Weights of a small audio embedding model.
Model: norm layernorm_no_bias, moe top_k, layers 8, width 256.
Training: 2800 steps, held-out accuracy 92%.
Data: trained on single notes of musical instruments (NSynth), 1.0 epochs.
Rows from block 4, named by matrix and row number. Rows with one number belong to one attention dimension. Each number is 200 + 30 x the weight over its row's rms, rounded and kept within 0 to 999. All counts start at 0.
# v: attention query, key and value (stacked) (model.blocks.4.attn.qkv.weight, 720x256, the v third), inputs 0-63
# proj: attention output (model.blocks.4.attn.proj.weight, 256x240, transposed), outputs 0-63
v.99,232,232,198,221,178,207,237,162,189,230,197,219,198,194,164,170,201,139,237,247,215,206,226,203,236,176,177,207,176,212,187,202,214,185,243,232,198,193,164,196,203,231,151,208,182,232,179,178,212,136,151,215,252,116,202,228,253,232,199,184,220,216,228,221
v.100,202,209,197,179,217,195,207,174,158,171,199,185,192,204,147,273,169,186,219,162,175,201,209,175,141,198,179,209,183,148,199,251,197,201,166,216,214,172,198,163,194,256,202,238,176,224,200,219,208,200,188,239,255,193,163,203,252,229,176,204,217,140,196,198
v.101,225,189,155,209,178,239,154,227,212,223,218,253,209,175,222,220,223,201,189,200,185,187,140,241,172,182,151,147,185,207,218,156,180,208,192,242,169,176,223,220,201,196,198,222,222,177,193,198,217,184,185,213,163,189,165,224,167,171,203,228,254,195,224,243
v.102,263,237,211,214,178,185,215,161,221,218,167,211,173,156,199,198,209,185,215,194,207,205,222,210,205,175,209,192,222,239,193,251,223,168,229,191,158,180,203,197,158,201,171,173,177,201,175,189,241,156,169,200,219,202,232,177,242,184,177,190,174,225,196,206
v.103,166,170,262,204,200,197,176,211,200,182,211,172,156,154,197,232,192,214,219,225,255,205,226,174,123,196,222,213,216,176,231,209,234,181,177,221,206,221,236,185,199,177,226,267,202,145,130,155,212,197,225,218,190,192,199,210,228,141,192,223,178,167,214,243
v.104,245,133,217,199,232,208,222,254,217,159,174,209,230,208,182,168,149,154,153,193,203,191,162,183,188,194,222,270,186,177,259,212,240,185,168,217,206,197,230,231,180,177,209,179,179,181,240,145,189,165,182,254,182,270,177,188,179,189,208,231,228,162,209,218
v.105,193,239,183,186,202,175,252,128,213,240,196,158,165,223,226,240,177,148,213,184,156,175,150,208,236,217,226,205,168,199,151,134,200,194,155,180,174,230,185,238,219,175,223,212,225,244,192,232,142,196,220,176,222,223,225,190,215,239,202,193,165,232,200,197
v.106,157,200,191,220,235,206,160,192,189,192,240,245,188,252,191,217,225,237,218,213,231,219,176,221,208,225,178,164,193,173,209,233,176,172,209,202,228,203,160,237,212,194,185,203,180,242,229,194,205,167,254,207,185,198,169,208,214,152,180,176,181,241,181,223
v.107,205,217,196,160,204,250,185,157,194,254,182,221,227,257,234,189,173,208,255,189,169,176,210,191,207,225,176,186,164,185,212,218,217,199,286,175,200,160,202,192,251,192,203,206,194,214,224,174,165,199,224,186,203,217,211,221,193,200,225,225,233,202,237,238
v.108,242,226,165,197,194,177,189,199,220,213,219,205,223,225,153,248,143,225,178,226,241,225,214,239,172,197,196,252,218,205,191,240,166,198,187,179,227,208,213,178,213,159,187,172,184,164,176,196,224,228,192,220,197,157,237,195,246,229,159,261,206,220,212,138
v.109,212,173,147,198,186,170,212,197,191,172,168,209,192,250,251,189,192,128,190,227,185,212,188,180,214,207,209,268,205,168,231,223,181,173,224,170,220,165,208,166,192,217,241,195,200,203,186,205,216,178,153,183,167,166,222,168,226,238,178,173,185,187,164,243
v.110,185,173,222,186,219,252,219,190,187,184,219,206,271,162,209,226,186,199,198,199,182,207,196,148,262,179,231,189,156,211,228,235,223,154,159,204,174,150,248,184,215,189,197,178,218,247,200,250,166,166,225,201,236,202,222,185,170,210,235,189,215,185,200,195
v.111,196,239,229,177,177,228,202,179,242,127,154,215,166,161,195,225,176,173,210,216,210,217,176,198,181,239,195,222,179,183,218,221,181,178,231,199,226,203,176,172,184,174,233,188,263,188,249,251,233,183,199,287,206,238,249,215,174,195,223,236,181,245,218,237
v.112,206,238,232,191,168,243,198,157,195,202,185,173,187,215,193,223,209,145,145,206,150,173,232,204,213,216,201,191,208,175,194,178,217,201,175,214,174,217,206,235,194,187,174,167,237,206,214,206,182,155,220,148,208,233,181,161,206,222,198,189,157,185,193,225
v.113,204,152,164,199,165,181,205,214,219,110,128,225,163,175,139,167,249,176,224,239,201,224,155,201,182,194,215,217,181,234,151,232,218,228,183,212,177,212,126,206,182,190,224,224,227,196,256,197,218,187,190,199,212,243,207,146,203,218,223,218,193,212,190,161
v.114,134,169,154,185,180,188,189,236,205,191,166,210,214,198,181,228,223,188,191,229,235,195,245,205,140,268,167,212,186,211,246,218,182,285,161,207,200,163,248,175,194,181,168,198,203,238,192,234,188,178,200,218,167,182,204,203,230,166,181,208,220,225,174,196
v.115,184,198,254,266,164,190,223,173,203,182,129,168,194,173,212,237,208,207,193,196,187,177,185,231,162,180,134,234,192,161,230,197,174,229,196,161,223,236,162,213,222,169,219,205,237,229,228,220,179,187,174,208,231,188,138,267,200,203,235,236,165,232,154,197
v.116,223,186,251,148,210,193,181,193,196,175,178,225,235,169,196,203,222,178,178,220,269,244,233,165,244,177,208,211,222,240,252,213,224,196,185,150,211,208,178,202,192,253,192,157,208,169,157,257,231,209,235,208,145,214,227,186,192,228,227,184,214,189,294,211
v.117,233,209,185,216,143,250,221,221,129,237,149,189,194,252,208,211,200,213,164,208,208,246,145,181,205,230,170,202,211,129,203,183,200,232,187,171,193,229,157,154,222,218,158,220,232,166,222,211,198,198,191,227,196,174,202,181,197,200,218,207,196,189,237,167
v.118,148,203,222,180,178,153,195,164,195,184,182,195,255,186,201,216,237,180,216,171,217,186,225,231,270,174,187,148,238,261,215,190,230,223,206,191,202,191,170,194,179,198,219,182,208,119,176,212,220,212,192,173,149,190,154,161,213,154,231,168,247,202,217,173
v.119,187,186,183,245,187,200,177,189,165,191,206,173,154,206,220,209,181,174,188,228,179,153,145,176,246,148,175,198,208,237,186,211,169,231,183,172,153,193,166,175,267,205,260,225,258,251,165,179,163,192,245,169,170,143,204,241,198,212,207,189,195,228,215,218
v.120,209,232,169,272,160,201,184,230,208,164,188,149,250,153,190,198,214,171,180,185,164,185,193,189,255,197,168,159,229,159,246,182,174,170,222,219,204,238,214,185,208,183,188,223,185,276,234,207,157,234,221,207,165,167,197,198,219,196,243,200,193,242,239,158
v.121,210,182,165,140,169,192,253,269,167,196,256,188,189,200,237,227,231,210,169,167,278,174,247,159,179,218,218,154,199,182,191,202,267,199,206,186,213,164,229,177,160,178,243,156,168,146,193,175,225,205,261,213,150,217,206,229,236,144,218,228,179,184,170,175
v.122,136,162,213,157,194,172,210,182,152,161,213,170,219,205,250,213,203,139,151,224,164,148,106,224,229,211,153,193,182,197,247,198,192,154,190,181,220,217,253,225,138,227,191,264,172,261,191,153,215,160,181,203,204,229,229,245,255,191,198,203,144,216,197,283
v.123,202,215,238,203,192,207,233,186,212,217,161,186,161,162,253,204,220,158,214,251,200,202,173,205,202,223,236,160,216,182,227,174,212,199,191,206,228,148,216,202,160,163,172,181,156,232,161,185,228,203,239,214,166,222,171,190,230,207,189,212,160,182,196,212
v.124,194,199,169,203,246,161,195,198,202,161,153,207,187,206,212,224,227,198,188,217,195,200,139,228,221,218,199,240,199,197,269,210,261,151,183,192,179,174,170,205,287,195,187,204,204,185,242,220,150,179,178,159,207,194,238,222,242,199,182,270,193,185,181,209
v.125,171,180,140,219,226,191,247,184,156,240,171,217,219,156,200,217,186,246,178,162,166,171,214,203,190,223,176,211,200,199,161,176,177,234,200,169,158,224,166,206,163,190,147,224,241,192,206,210,190,264,202,198,161,214,201,187,160,189,167,204,221,161,180,210
v.126,196,205,183,213,168,267,192,182,152,143,195,181,241,200,172,204,203,255,184,89,198,238,224,180,213,198,177,256,192,179,161,196,224,159,189,239,179,173,146,145,226,202,164,218,186,186,189,170,159,192,183,228,209,156,210,206,216,199,211,226,278,212,233,160
v.127,199,259,207,205,158,192,174,147,165,196,206,161,197,216,171,193,226,261,216,153,252,176,245,139,186,262,254,139,157,222,207,234,282,210,215,217,207,202,265,159,202,198,205,255,147,201,242,188,166,181,188,192,266,253,205,218,217,208,158,227,212,185,186,135
v.128,248,167,239,167,210,205,214,188,156,199,211,205,190,173,192,193,134,203,217,189,197,252,163,187,135,231,181,162,149,194,202,194,234,203,192,249,142,196,190,216,205,195,218,152,181,199,186,155,258,170,188,186,225,198,191,228,222,196,194,194,168,238,215,201
v.129,180,268,283,242,216,202,220,169,189,226,191,195,241,203,262,189,213,140,192,220,170,205,222,247,234,208,214,196,233,233,185,249,235,206,224,173,178,190,196,191,219,200,224,177,159,203,257,177,200,181,150,119,211,174,221,188,232,206,250,166,181,204,139,178
v.130,219,234,223,202,184,214,153,184,193,227,207,184,192,172,171,148,220,186,245,198,191,223,225,187,215,213,249,187,179,221,235,185,231,184,149,202,194,184,191,239,167,178,213,190,172,170,188,197,208,160,192,217,219,191,194,230,200,215,223,171,208,229,184,203
v.131,217,172,237,240,165,264,217,233,180,215,189,208,127,187,219,206,158,155,196,169,215,221,217,184,193,172,156,252,189,177,233,185,214,167,183,176,204,226,214,223,162,209,183,190,201,148,127,172,201,145,198,170,178,217,200,216,188,247,214,251,186,175,222,189
v.132,239,255,194,180,183,209,198,135,189,207,228,129,229,184,223,188,154,201,151,186,241,177,205,162,236,243,222,187,243,188,211,211,183,188,181,229,187,172,145,152,156,174,168,185,240,226,192,214,265,168,124,235,266,218,193,215,217,226,200,208,190,203,233,198
v.133,239,166,218,173,154,224,223,244,187,210,184,204,190,184,222,138,241,166,179,193,237,250,231,200,165,198,197,146,171,236,268,237,218,180,198,231,186,183,168,186,201,200,191,179,252,213,221,199,244,193,257,247,93,185,198,220,253,167,216,154,227,145,219,257
v.134,186,173,197,177,207,181,227,207,208,184,161,219,197,216,220,244,193,186,182,198,206,197,224,254,168,238,183,177,184,183,186,176,176,221,176,179,145,176,255,207,212,209,188,185,222,182,201,182,215,186,218,214,222,154,197,233,227,261,189,214,224,200,207,219
v.135,229,221,186,196,197,232,176,194,213,164,263,194,202,187,178,206,213,196,218,189,206,289,219,154,169,229,202,201,149,247,185,229,201,184,178,205,196,131,198,237,202,245,171,215,172,157,210,245,183,187,232,199,133,151,207,179,188,210,216,149,154,205,205,225
v.136,201,188,178,194,231,214,164,247,233,226,190,238,207,190,216,201,156,143,185,217,239,157,238,171,207,200,138,167,184,195,237,178,202,150,141,206,233,223,180,179,173,230,176,172,161,222,242,208,173,211,232,210,199,233,154,186,204,196,186,257,207,238,163,161
v.137,189,252,178,209,200,217,168,176,188,189,258,226,221,246,232,231,168,208,211,153,210,137,188,202,200,237,182,230,235,239,167,210,246,228,190,227,223,189,172,230,167,196,168,177,169,257,227,209,246,193,199,214,223,157,179,230,150,161,200,155,181,162,180,168
v.138,190,209,162,191,203,256,201,261,234,214,210,229,214,207,223,267,185,247,208,209,173,213,167,179,144,217,281,224,234,169,185,202,197,195,205,246,191,179,182,217,161,206,234,202,187,231,184,177,215,182,231,199,160,236,181,191,245,213,222,206,176,178,152,236
v.139,165,208,190,215,211,176,195,221,205,201,230,172,179,222,210,194,228,198,162,208,222,174,150,235,216,221,225,169,228,183,189,172,178,226,144,236,204,171,176,201,232,249,207,217,230,224,197,191,262,132,227,232,193,173,184,209,208,227,236,225,231,219,137,192
v.140,231,181,200,204,193,192,206,200,218,164,167,205,176,200,141,207,275,194,173,172,153,190,171,272,225,193,203,206,201,177,223,161,264,234,188,162,166,187,213,210,185,210,216,184,182,172,242,206,186,208,203,225,180,150,170,177,222,229,257,220,193,170,266,187
v.141,165,203,200,198,232,152,171,178,205,223,260,197,147,214,209,159,202,204,200,224,208,174,221,199,186,213,221,144,183,243,192,172,208,201,228,170,205,275,217,188,148,231,220,221,213,169,174,214,231,170,191,222,204,215,181,272,194,192,155,170,168,244,187,187
v.142,263,169,200,184,184,174,201,228,153,173,210,189,191,261,151,236,169,184,201,170,203,211,164,206,147,212,208,216,164,229,233,233,210,197,182,192,240,224,159,210,145,157,219,201,227,181,235,168,247,246,189,186,171,217,215,106,192,207,164,245,214,154,188,240
v.143,214,176,178,212,154,131,235,177,232,194,172,202,182,223,164,224,165,177,148,243,210,198,224,177,153,189,233,248,219,225,194,195,189,168,203,222,243,253,179,181,193,236,192,212,222,262,161,214,235,223,212,157,105,213,168,212,186,161,216,142,162,186,209,221
v.144,165,219,145,200,192,196,188,203,195,178,194,174,199,190,236,149,156,185,158,176,167,208,178,199,204,191,213,173,113,202,189,208,172,156,204,180,210,170,179,189,218,205,193,138,220,259,210,218,173,207,189,250,219,258,232,225,164,189,175,264,208,223,228,162
v.145,206,242,159,225,221,199,198,179,171,195,193,224,182,164,180,153,173,237,234,198,201,194,273,221,223,185,173,133,225,240,178,141,232,209,248,173,130,234,177,228,177,176,220,245,219,224,226,178,221,172,164,159,192,184,183,204,180,206,191,248,151,183,202,212
v.146,229,195,182,163,210,225,214,215,257,173,210,207,194,221,130,188,216,180,175,208,238,184,205,225,203,242,184,312,256,223,187,197,213,173,191,197,238,188,298,203,201,196,221,160,239,181,148,221,200,180,203,196,229,211,206,250,188,198,273,218,156,236,204,215
v.147,184,234,216,191,237,210,158,192,138,146,190,231,242,192,209,216,150,206,153,166,251,221,175,139,221,225,169,199,162,166,200,192,208,160,192,231,141,162,186,195,156,238,221,197,198,215,222,218,171,155,190,241,178,200,194,240,204,146,249,174,171,205,226,195
v.148,177,176,184,207,196,258,178,177,235,222,190,159,248,245,193,188,183,194,207,192,196,177,188,205,208,181,156,192,194,185,145,181,166,205,160,267,213,236,165,144,190,242,175,175,230,229,183,226,240,206,211,176,202,157,170,206,178,232,179,208,213,182,233,151
v.149,213,235,186,231,181,231,198,257,208,281,189,236,161,216,213,216,268,175,133,174,179,177,190,234,215,185,193,201,167,159,176,208,206,143,195,216,213,213,158,150,131,193,225,196,182,216,170,156,180,206,177,224,194,267,214,173,169,213,201,177,208,223,218,238
v.150,202,206,205,198,227,209,207,201,181,240,242,163,212,221,150,174,250,166,163,211,225,195,194,196,171,262,185,195,198,240,189,227,149,252,172,186,222,231,230,215,201,144,235,200,217,177,172,199,177,155,197,135,192,217,177,185,198,217,185,233,196,172,193,160
proj.99,217,184,216,200,218,229,144,211,224,233,226,196,119,270,208,218,203,186,224,191,203,210,245,236,133,170,168,210,236,203,220,230,202,256,250,199,191,218,222,189,225,204,154,156,247,244,225,240,179,226,219,194,168,213,138,202,200,142,222,243,181,249,208,156
proj.100,236,224,208,211,181,212,192,185,220,225,210,195,192,258,206,188,207,198,162,146,210,187,200,203,228,177,176,181,236,204,196,185,216,216,206,239,217,233,194,192,201,191,232,169,173,187,240,184,207,220,207,174,205,195,142,193,196,167,182,186,242,274,227,195
proj.101,220,222,159,190,223,191,197,245,203,209,216,171,165,231,183,194,191,223,212,217,214,225,213,156,214,225,242,166,193,218,196,203,208,241,217,178,190,169,161,261,213,148,169,237,175,129,215,162,180,208,174,216,221,284,204,169,195,201,217,218,150,214,208,195
proj.102,193,206,185,241,146,184,222,215,221,224,268,203,246,216,187,238,264,230,178,187,179,299,163,202,163,216,189,271,207,183,247,191,154,190,174,203,272,190,182,156,279,173,230,192,192,221,181,167,244,234,212,246,192,214,202,144,212,213,153,213,175,236,206,231
proj.103,224,247,205,165,220,197,252,199,160,150,162,175,168,222,133,218,191,204,216,169,232,194,170,209,227,208,214,206,203,206,208,250,181,195,199,204,207,220,148,143,212,231,220,140,148,238,212,245,182,204,188,127,161,185,253,193,203,168,202,193,229,217,182,204
proj.104,241,248,203,164,177,203,186,149,223,177,218,210,170,194,219,220,145,225,215,206,188,189,228,172,178,202,178,180,227,199,204,255,164,242,184,182,207,173,170,180,167,195,189,163,189,217,212,208,222,230,203,232,178,197,188,238,209,221,238,167,212,140,221,178
proj.105,218,189,224,212,177,166,178,175,215,148,200,237,265,203,227,136,215,224,164,134,149,190,220,188,218,213,185,203,215,204,198,254,202,243,225,204,188,165,235,198,194,193,146,258,264,214,254,185,206,213,183,223,246,218,225,256,205,222,198,225,181,173,237,208
proj.106,171,187,236,204,181,185,187,226,193,248,184,200,178,216,234,163,168,145,206,237,191,197,183,189,135,183,161,212,170,214,247,198,235,226,229,185,208,195,203,253,184,190,207,161,190,170,220,207,198,184,220,219,184,228,186,193,197,247,243,224,196,224,191,174
proj.107,174,205,235,185,251,166,196,193,189,215,212,147,242,230,214,209,211,231,198,261,204,226,251,180,173,200,216,193,161,219,242,193,178,162,239,182,190,232,192,190,186,175,221,215,196,238,148,181,243,190,166,192,211,145,164,254,158,229,158,173,206,206,187,196
proj.108,211,190,206,229,233,194,143,233,194,204,168,256,189,183,213,242,207,192,191,199,204,245,194,261,164,219,192,212,184,155,204,220,242,197,198,194,186,157,268,204,232,209,242,201,204,157,158,217,200,210,221,171,202,228,205,186,192,199,245,233,222,230,123,166
proj.109,200,181,268,201,211,204,203,206,188,216,208,199,194,187,138,202,188,198,237,248,198,172,171,196,225,152,215,238,210,237,220,155,214,196,192,207,187,214,174,152,179,217,205,191,203,214,192,179,214,205,248,206,227,247,220,223,156,227,273,206,228,229,180,198
proj.110,182,201,183,125,164,167,192,214,207,198,158,204,201,176,187,186,176,233,193,215,190,208,164,163,261,222,149,191,206,169,257,202,212,236,243,220,168,176,167,209,192,179,204,161,129,205,174,170,221,235,208,205,161,205,146,251,183,201,215,147,175,186,182,196
proj.111,180,225,206,167,272,215,195,257,218,168,178,198,212,205,221,188,197,179,172,219,195,239,183,178,190,184,240,245,195,165,149,211,194,205,176,189,193,207,203,127,201,195,174,187,263,189,234,218,173,211,210,154,252,220,193,193,184,191,207,241,209,234,212,254
proj.112,229,225,199,232,202,195,190,192,214,160,262,183,226,206,198,150,229,259,208,199,222,196,205,241,181,265,250,224,240,215,185,166,145,178,223,201,232,150,213,175,169,227,221,227,168,221,228,166,277,193,163,191,213,175,192,223,195,194,217,183,223,170,219,190
proj.113,255,159,186,190,267,263,227,202,199,262,224,241,201,202,188,205,219,210,155,203,203,152,226,185,175,195,186,203,246,226,206,177,195,207,166,217,189,196,234,167,234,222,197,206,200,192,185,211,175,196,191,219,227,216,172,228,201,198,250,211,265,211,226,257
proj.114,216,197,192,198,145,144,201,229,159,213,208,220,202,217,219,271,173,208,180,246,207,219,206,179,220,202,166,184,182,162,230,208,229,178,249,250,170,199,181,218,191,187,227,145,203,173,133,215,223,219,183,222,240,183,208,214,202,219,154,256,206,212,174,229
proj.115,156,164,213,204,153,176,194,230,220,125,236,157,210,200,210,192,192,223,203,255,228,182,177,180,213,166,232,195,193,173,209,206,215,178,244,208,199,241,214,222,210,162,190,243,248,177,142,195,169,193,175,230,223,198,189,181,199,240,195,206,188,235,225,199
proj.116,222,211,175,171,152,218,204,264,244,230,213,182,256,218,201,221,292,192,197,187,146,184,207,191,201,172,203,209,224,206,174,219,135,197,214,168,174,181,164,205,226,187,199,160,145,204,217,195,191,176,134,200,162,189,203,201,188,205,260,195,214,239,165,202
proj.117,189,204,194,212,211,121,228,184,185,233,248,242,188,186,215,175,190,219,229,175,255,139,218,216,204,265,220,178,193,193,190,223,220,187,242,242,197,158,230,171,185,224,193,263,212,213,209,147,141,226,164,220,224,195,166,201,160,202,221,165,166,184,222,254
proj.118,206,204,216,189,211,165,226,269,188,295,209,228,174,167,237,181,190,183,194,193,160,230,176,216,192,202,195,185,159,235,189,220,180,183,220,208,215,191,166,175,225,193,207,239,189,197,208,155,218,251,175,198,169,203,243,154,226,260,189,167,156,215,207,196
proj.119,216,182,209,221,211,204,195,196,206,159,196,234,197,179,178,191,210,200,237,213,248,145,173,222,258,199,260,165,215,193,169,142,267,176,211,194,203,203,221,191,217,151,248,222,199,202,217,142,217,183,230,192,225,216,198,152,210,173,188,196,199,243,204,226
proj.120,229,233,224,235,192,161,158,214,177,227,249,211,205,226,218,212,285,140,216,187,260,225,241,189,217,168,245,187,131,152,209,192,217,216,208,189,168,163,227,237,220,152,201,243,190,235,179,188,203,146,179,196,204,179,155,185,213,240,199,126,175,210,199,229
proj.121,187,267,158,147,197,137,211,116,176,168,207,251,200,208,211,216,193,228,150,196,189,206,174,182,212,215,213,214,206,230,216,221,179,190,192,224,200,197,183,232,222,200,171,176,189,188,234,196,164,218,218,238,184,251,178,171,197,185,221,146,194,204,169,143
proj.122,210,214,163,186,173,202,182,228,158,252,178,279,141,160,201,196,215,273,178,147,159,243,204,161,185,221,175,181,290,242,225,216,166,218,184,221,199,232,200,235,202,190,190,213,203,211,253,216,219,228,230,195,196,224,182,157,223,183,213,247,227,168,213,167
proj.123,196,237,173,248,195,189,202,164,144,208,238,175,184,177,196,179,209,232,158,215,185,221,131,192,199,194,202,226,195,196,187,254,228,157,155,214,196,220,201,191,198,224,171,198,228,208,190,196,186,202,170,162,211,254,267,190,224,220,196,202,108,250,177,188
proj.124,197,201,235,225,172,228,205,242,241,199,206,214,234,142,186,192,227,194,192,225,219,220,202,191,199,198,184,233,171,218,250,196,189,169,176,197,129,220,200,230,210,179,245,205,150,223,199,178,204,210,195,204,184,180,228,223,195,187,186,180,187,244,234,176
proj.125,190,177,172,208,195,154,203,164,220,194,206,187,208,202,162,162,220,188,188,178,245,205,219,124,166,218,206,189,198,203,227,186,210,179,191,202,246,225,206,275,200,253,203,236,211,149,162,166,226,231,174,249,272,194,215,170,189,186,242,203,167,157,200,194
proj.126,260,202,205,177,230,205,201,200,222,219,229,195,167,198,222,234,168,139,218,196,212,193,196,113,214,234,202,222,168,176,212,275,175,177,236,194,275,236,202,201,176,217,237,216,187,213,258,161,225,167,195,211,178,180,157,181,204,193,216,204,193,211,201,188
proj.127,245,175,164,206,193,240,239,159,187,205,166,232,213,216,210,246,189,195,203,230,251,233,223,234,206,233,159,154,193,207,222,221,205,184,212,209,179,194,182,178,247,198,239,168,165,171,207,187,206,186,177,240,152,237,187,183,215,200,148,160,222,161,229,240
proj.128,167,209,205,121,199,207,276,229,209,182,233,185,168,186,229,202,263,240,257,189,227,221,214,192,203,242,188,224,176,227,235,217,148,220,151,227,248,205,174,193,193,213,223,190,256,169,186,244,234,263,172,215,216,228,249,210,213,198,168,224,197,176,202,192
proj.129,142,155,166,188,196,255,251,225,198,228,234,171,191,185,202,177,188,220,162,210,203,171,163,233,185,187,193,215,156,218,199,177,170,223,204,229,175,255,143,219,204,207,235,191,249,158,180,219,265,174,204,187,177,256,176,203,195,246,226,220,126,171,216,140
proj.130,206,166,199,178,202,157,229,165,200,235,122,177,232,175,185,208,164,210,165,175,216,189,180,204,203,146,208,147,233,234,183,173,231,228,234,246,207,239,226,178,222,222,180,203,259,164,171,187,208,213,144,193,198,233,196,212,147,226,221,230,162,161,240,241
proj.131,220,143,236,159,204,170,224,181,212,208,265,204,235,242,213,134,195,180,220,238,236,136,178,204,219,179,241,275,164,202,212,246,131,254,188,154,188,202,207,209,182,227,216,198,146,191,192,188,227,226,194,214,229,219,191,211,192,189,196,222,205,218,189,160
proj.132,167,155,199,251,211,207,187,231,205,153,228,204,174,222,235,242,195,169,203,263,172,177,189,200,215,213,203,178,242,241,183,210,218,205,189,195,220,231,192,221,213,285,238,212,204,196,220,253,227,209,200,186,161,206,263,190,190,172,133,145,197,219,182,208
proj.133,167,216,194,173,202,188,175,238,193,232,177,227,169,203,222,199,208,212,174,174,249,159,122,233,193,152,220,217,225,241,191,162,174,257,173,226,214,181,231,169,211,166,191,181,191,250,154,187,204,261,142,256,206,236,252,212,159,208,155,240,147,170,188,222
proj.134,177,192,189,200,206,204,174,182,181,204,210,202,148,208,200,182,163,189,159,211,190,215,150,141,203,217,223,211,227,229,239,180,233,214,273,300,201,211,239,218,194,145,230,223,206,167,166,218,165,132,177,229,183,248,230,185,192,274,221,226,182,206,207,173
proj.135,156,153,241,172,198,199,203,223,220,268,227,267,199,176,195,183,244,215,205,222,219,167,209,216,208,180,209,211,187,209,266,183,166,195,198,151,144,176,189,166,176,175,234,212,120,238,212,206,248,231,149,190,197,190,174,247,202,209,175,241,200,193,181,260
proj.136,179,176,167,176,173,230,219,160,209,250,217,167,164,248,200,217,132,223,185,188,170,233,236,194,217,226,190,242,228,185,232,257,186,191,289,202,175,192,202,195,181,179,101,220,223,150,201,200,154,183,201,198,203,179,216,175,230,223,182,159,200,233,237,177
proj.137,172,170,227,201,202,199,241,200,197,138,173,203,163,205,198,212,210,178,226,211,223,164,229,212,198,205,192,193,211,205,228,202,213,191,201,214,247,237,168,188,235,220,207,223,166,98,237,184,168,222,246,228,141,213,186,127,166,141,234,209,221,152,157,199
proj.138,234,232,177,189,224,188,240,184,150,208,154,150,169,181,168,175,213,148,199,196,258,231,220,145,210,194,180,191,146,168,174,240,159,162,184,201,236,196,217,226,189,174,184,210,196,175,204,181,199,233,235,218,232,156,184,194,184,161,188,222,205,150,220,138
proj.139,227,237,162,191,212,215,210,207,185,170,223,135,220,198,221,183,242,164,163,190,177,188,200,169,171,177,186,254,194,126,198,183,225,176,245,163,199,204,201,216,201,177,155,204,225,213,236,202,190,239,174,217,217,196,177,206,193,255,245,207,248,272,254,171
proj.140,229,167,172,175,219,167,170,189,205,199,231,200,157,227,222,163,285,189,160,200,184,228,207,193,230,171,200,220,218,197,213,162,180,141,191,215,202,214,203,164,181,220,173,253,169,210,167,149,237,155,157,192,227,159,223,226,214,155,195,239,176,256,215,240
proj.141,207,193,177,189,204,208,197,187,157,186,209,156,226,185,208,177,194,189,184,223,224,197,205,231,166,139,208,193,201,223,219,172,199,199,139,249,205,222,232,233,224,186,154,177,194,146,183,173,160,229,213,248,192,168,230,190,172,197,203,203,201,237,235,181
proj.142,151,201,279,169,169,163,201,213,249,174,168,183,190,182,202,205,197,216,224,249,214,213,193,199,177,198,173,250,259,235,171,232,210,180,208,165,236,160,195,147,149,217,218,199,154,182,172,162,175,105,183,211,199,219,235,259,191,190,180,214,249,171,198,185
proj.143,206,172,178,193,160,181,195,227,204,196,198,161,174,232,157,178,236,253,226,172,210,174,211,192,194,205,203,221,169,219,155,216,188,210,142,195,189,196,176,226,156,246,233,210,183,225,199,182,228,215,182,226,139,163,185,171,216,232,196,263,226,227,165,209
proj.144,164,145,273,224,199,199,192,142,190,202,160,188,189,202,237,197,233,195,186,240,199,239,243,230,163,192,186,210,249,199,209,223,190,269,181,182,205,163,215,243,232,170,200,193,214,175,198,148,178,240,172,248,206,194,168,130,171,133,247,249,207,210,179,185
proj.145,245,162,189,209,187,199,213,127,224,184,200,187,217,179,204,257,244,249,201,191,198,138,195,247,155,150,208,194,226,177,199,177,234,187,221,279,198,171,242,214,220,192,194,205,227,138,188,155,171,181,249,211,207,193,238,180,209,217,154,194,215,211,211,228
proj.146,174,208,232,207,231,249,171,269,147,193,223,208,162,200,192,224,189,193,200,189,237,225,179,193,219,198,223,175,177,166,180,180,194,190,178,181,194,225,221,217,197,206,188,215,196,237,207,170,184,184,194,223,196,245,183,194,238,181,178,219,212,143,154,192
proj.147,217,166,210,192,221,176,168,211,159,152,212,179,185,149,165,229,230,228,186,195,173,151,200,165,174,204,246,216,175,187,190,191,138,191,222,217,218,183,195,147,208,203,224,271,194,240,186,252,203,281,177,148,203,187,219,214,183,184,195,218,209,229,184,169
proj.148,180,182,226,185,176,282,256,232,161,198,192,191,202,258,184,141,181,199,200,209,204,171,198,224,243,166,230,216,242,212,189,227,153,197,166,218,159,190,190,204,224,171,193,202,184,216,187,176,134,181,234,177,195,195,203,203,179,228,187,193,166,184,143,174
proj.149,190,260,211,194,234,183,236,142,216,197,218,204,218,146,259,129,197,186,221,189,161,247,248,227,202,247,200,207,185,213,212,196,218,213,194,189,212,188,153,163,172,135,189,200,215,191,207,205,156,160,227,206,211,171,225,213,281,205,227,195,151,194,210,182
proj.150,230,138,205,189,232,205,245,174,184,211,155,253,187,191,208,190,242,221,185,182,203,226,191,211,215,163,201,153,205,246,160,177,261,151,230,173,254,177,163,176,211,200,277,201,212,177,228,197,214,220,189,211,207,180,137,177,204,229,151,133,163,165,125,170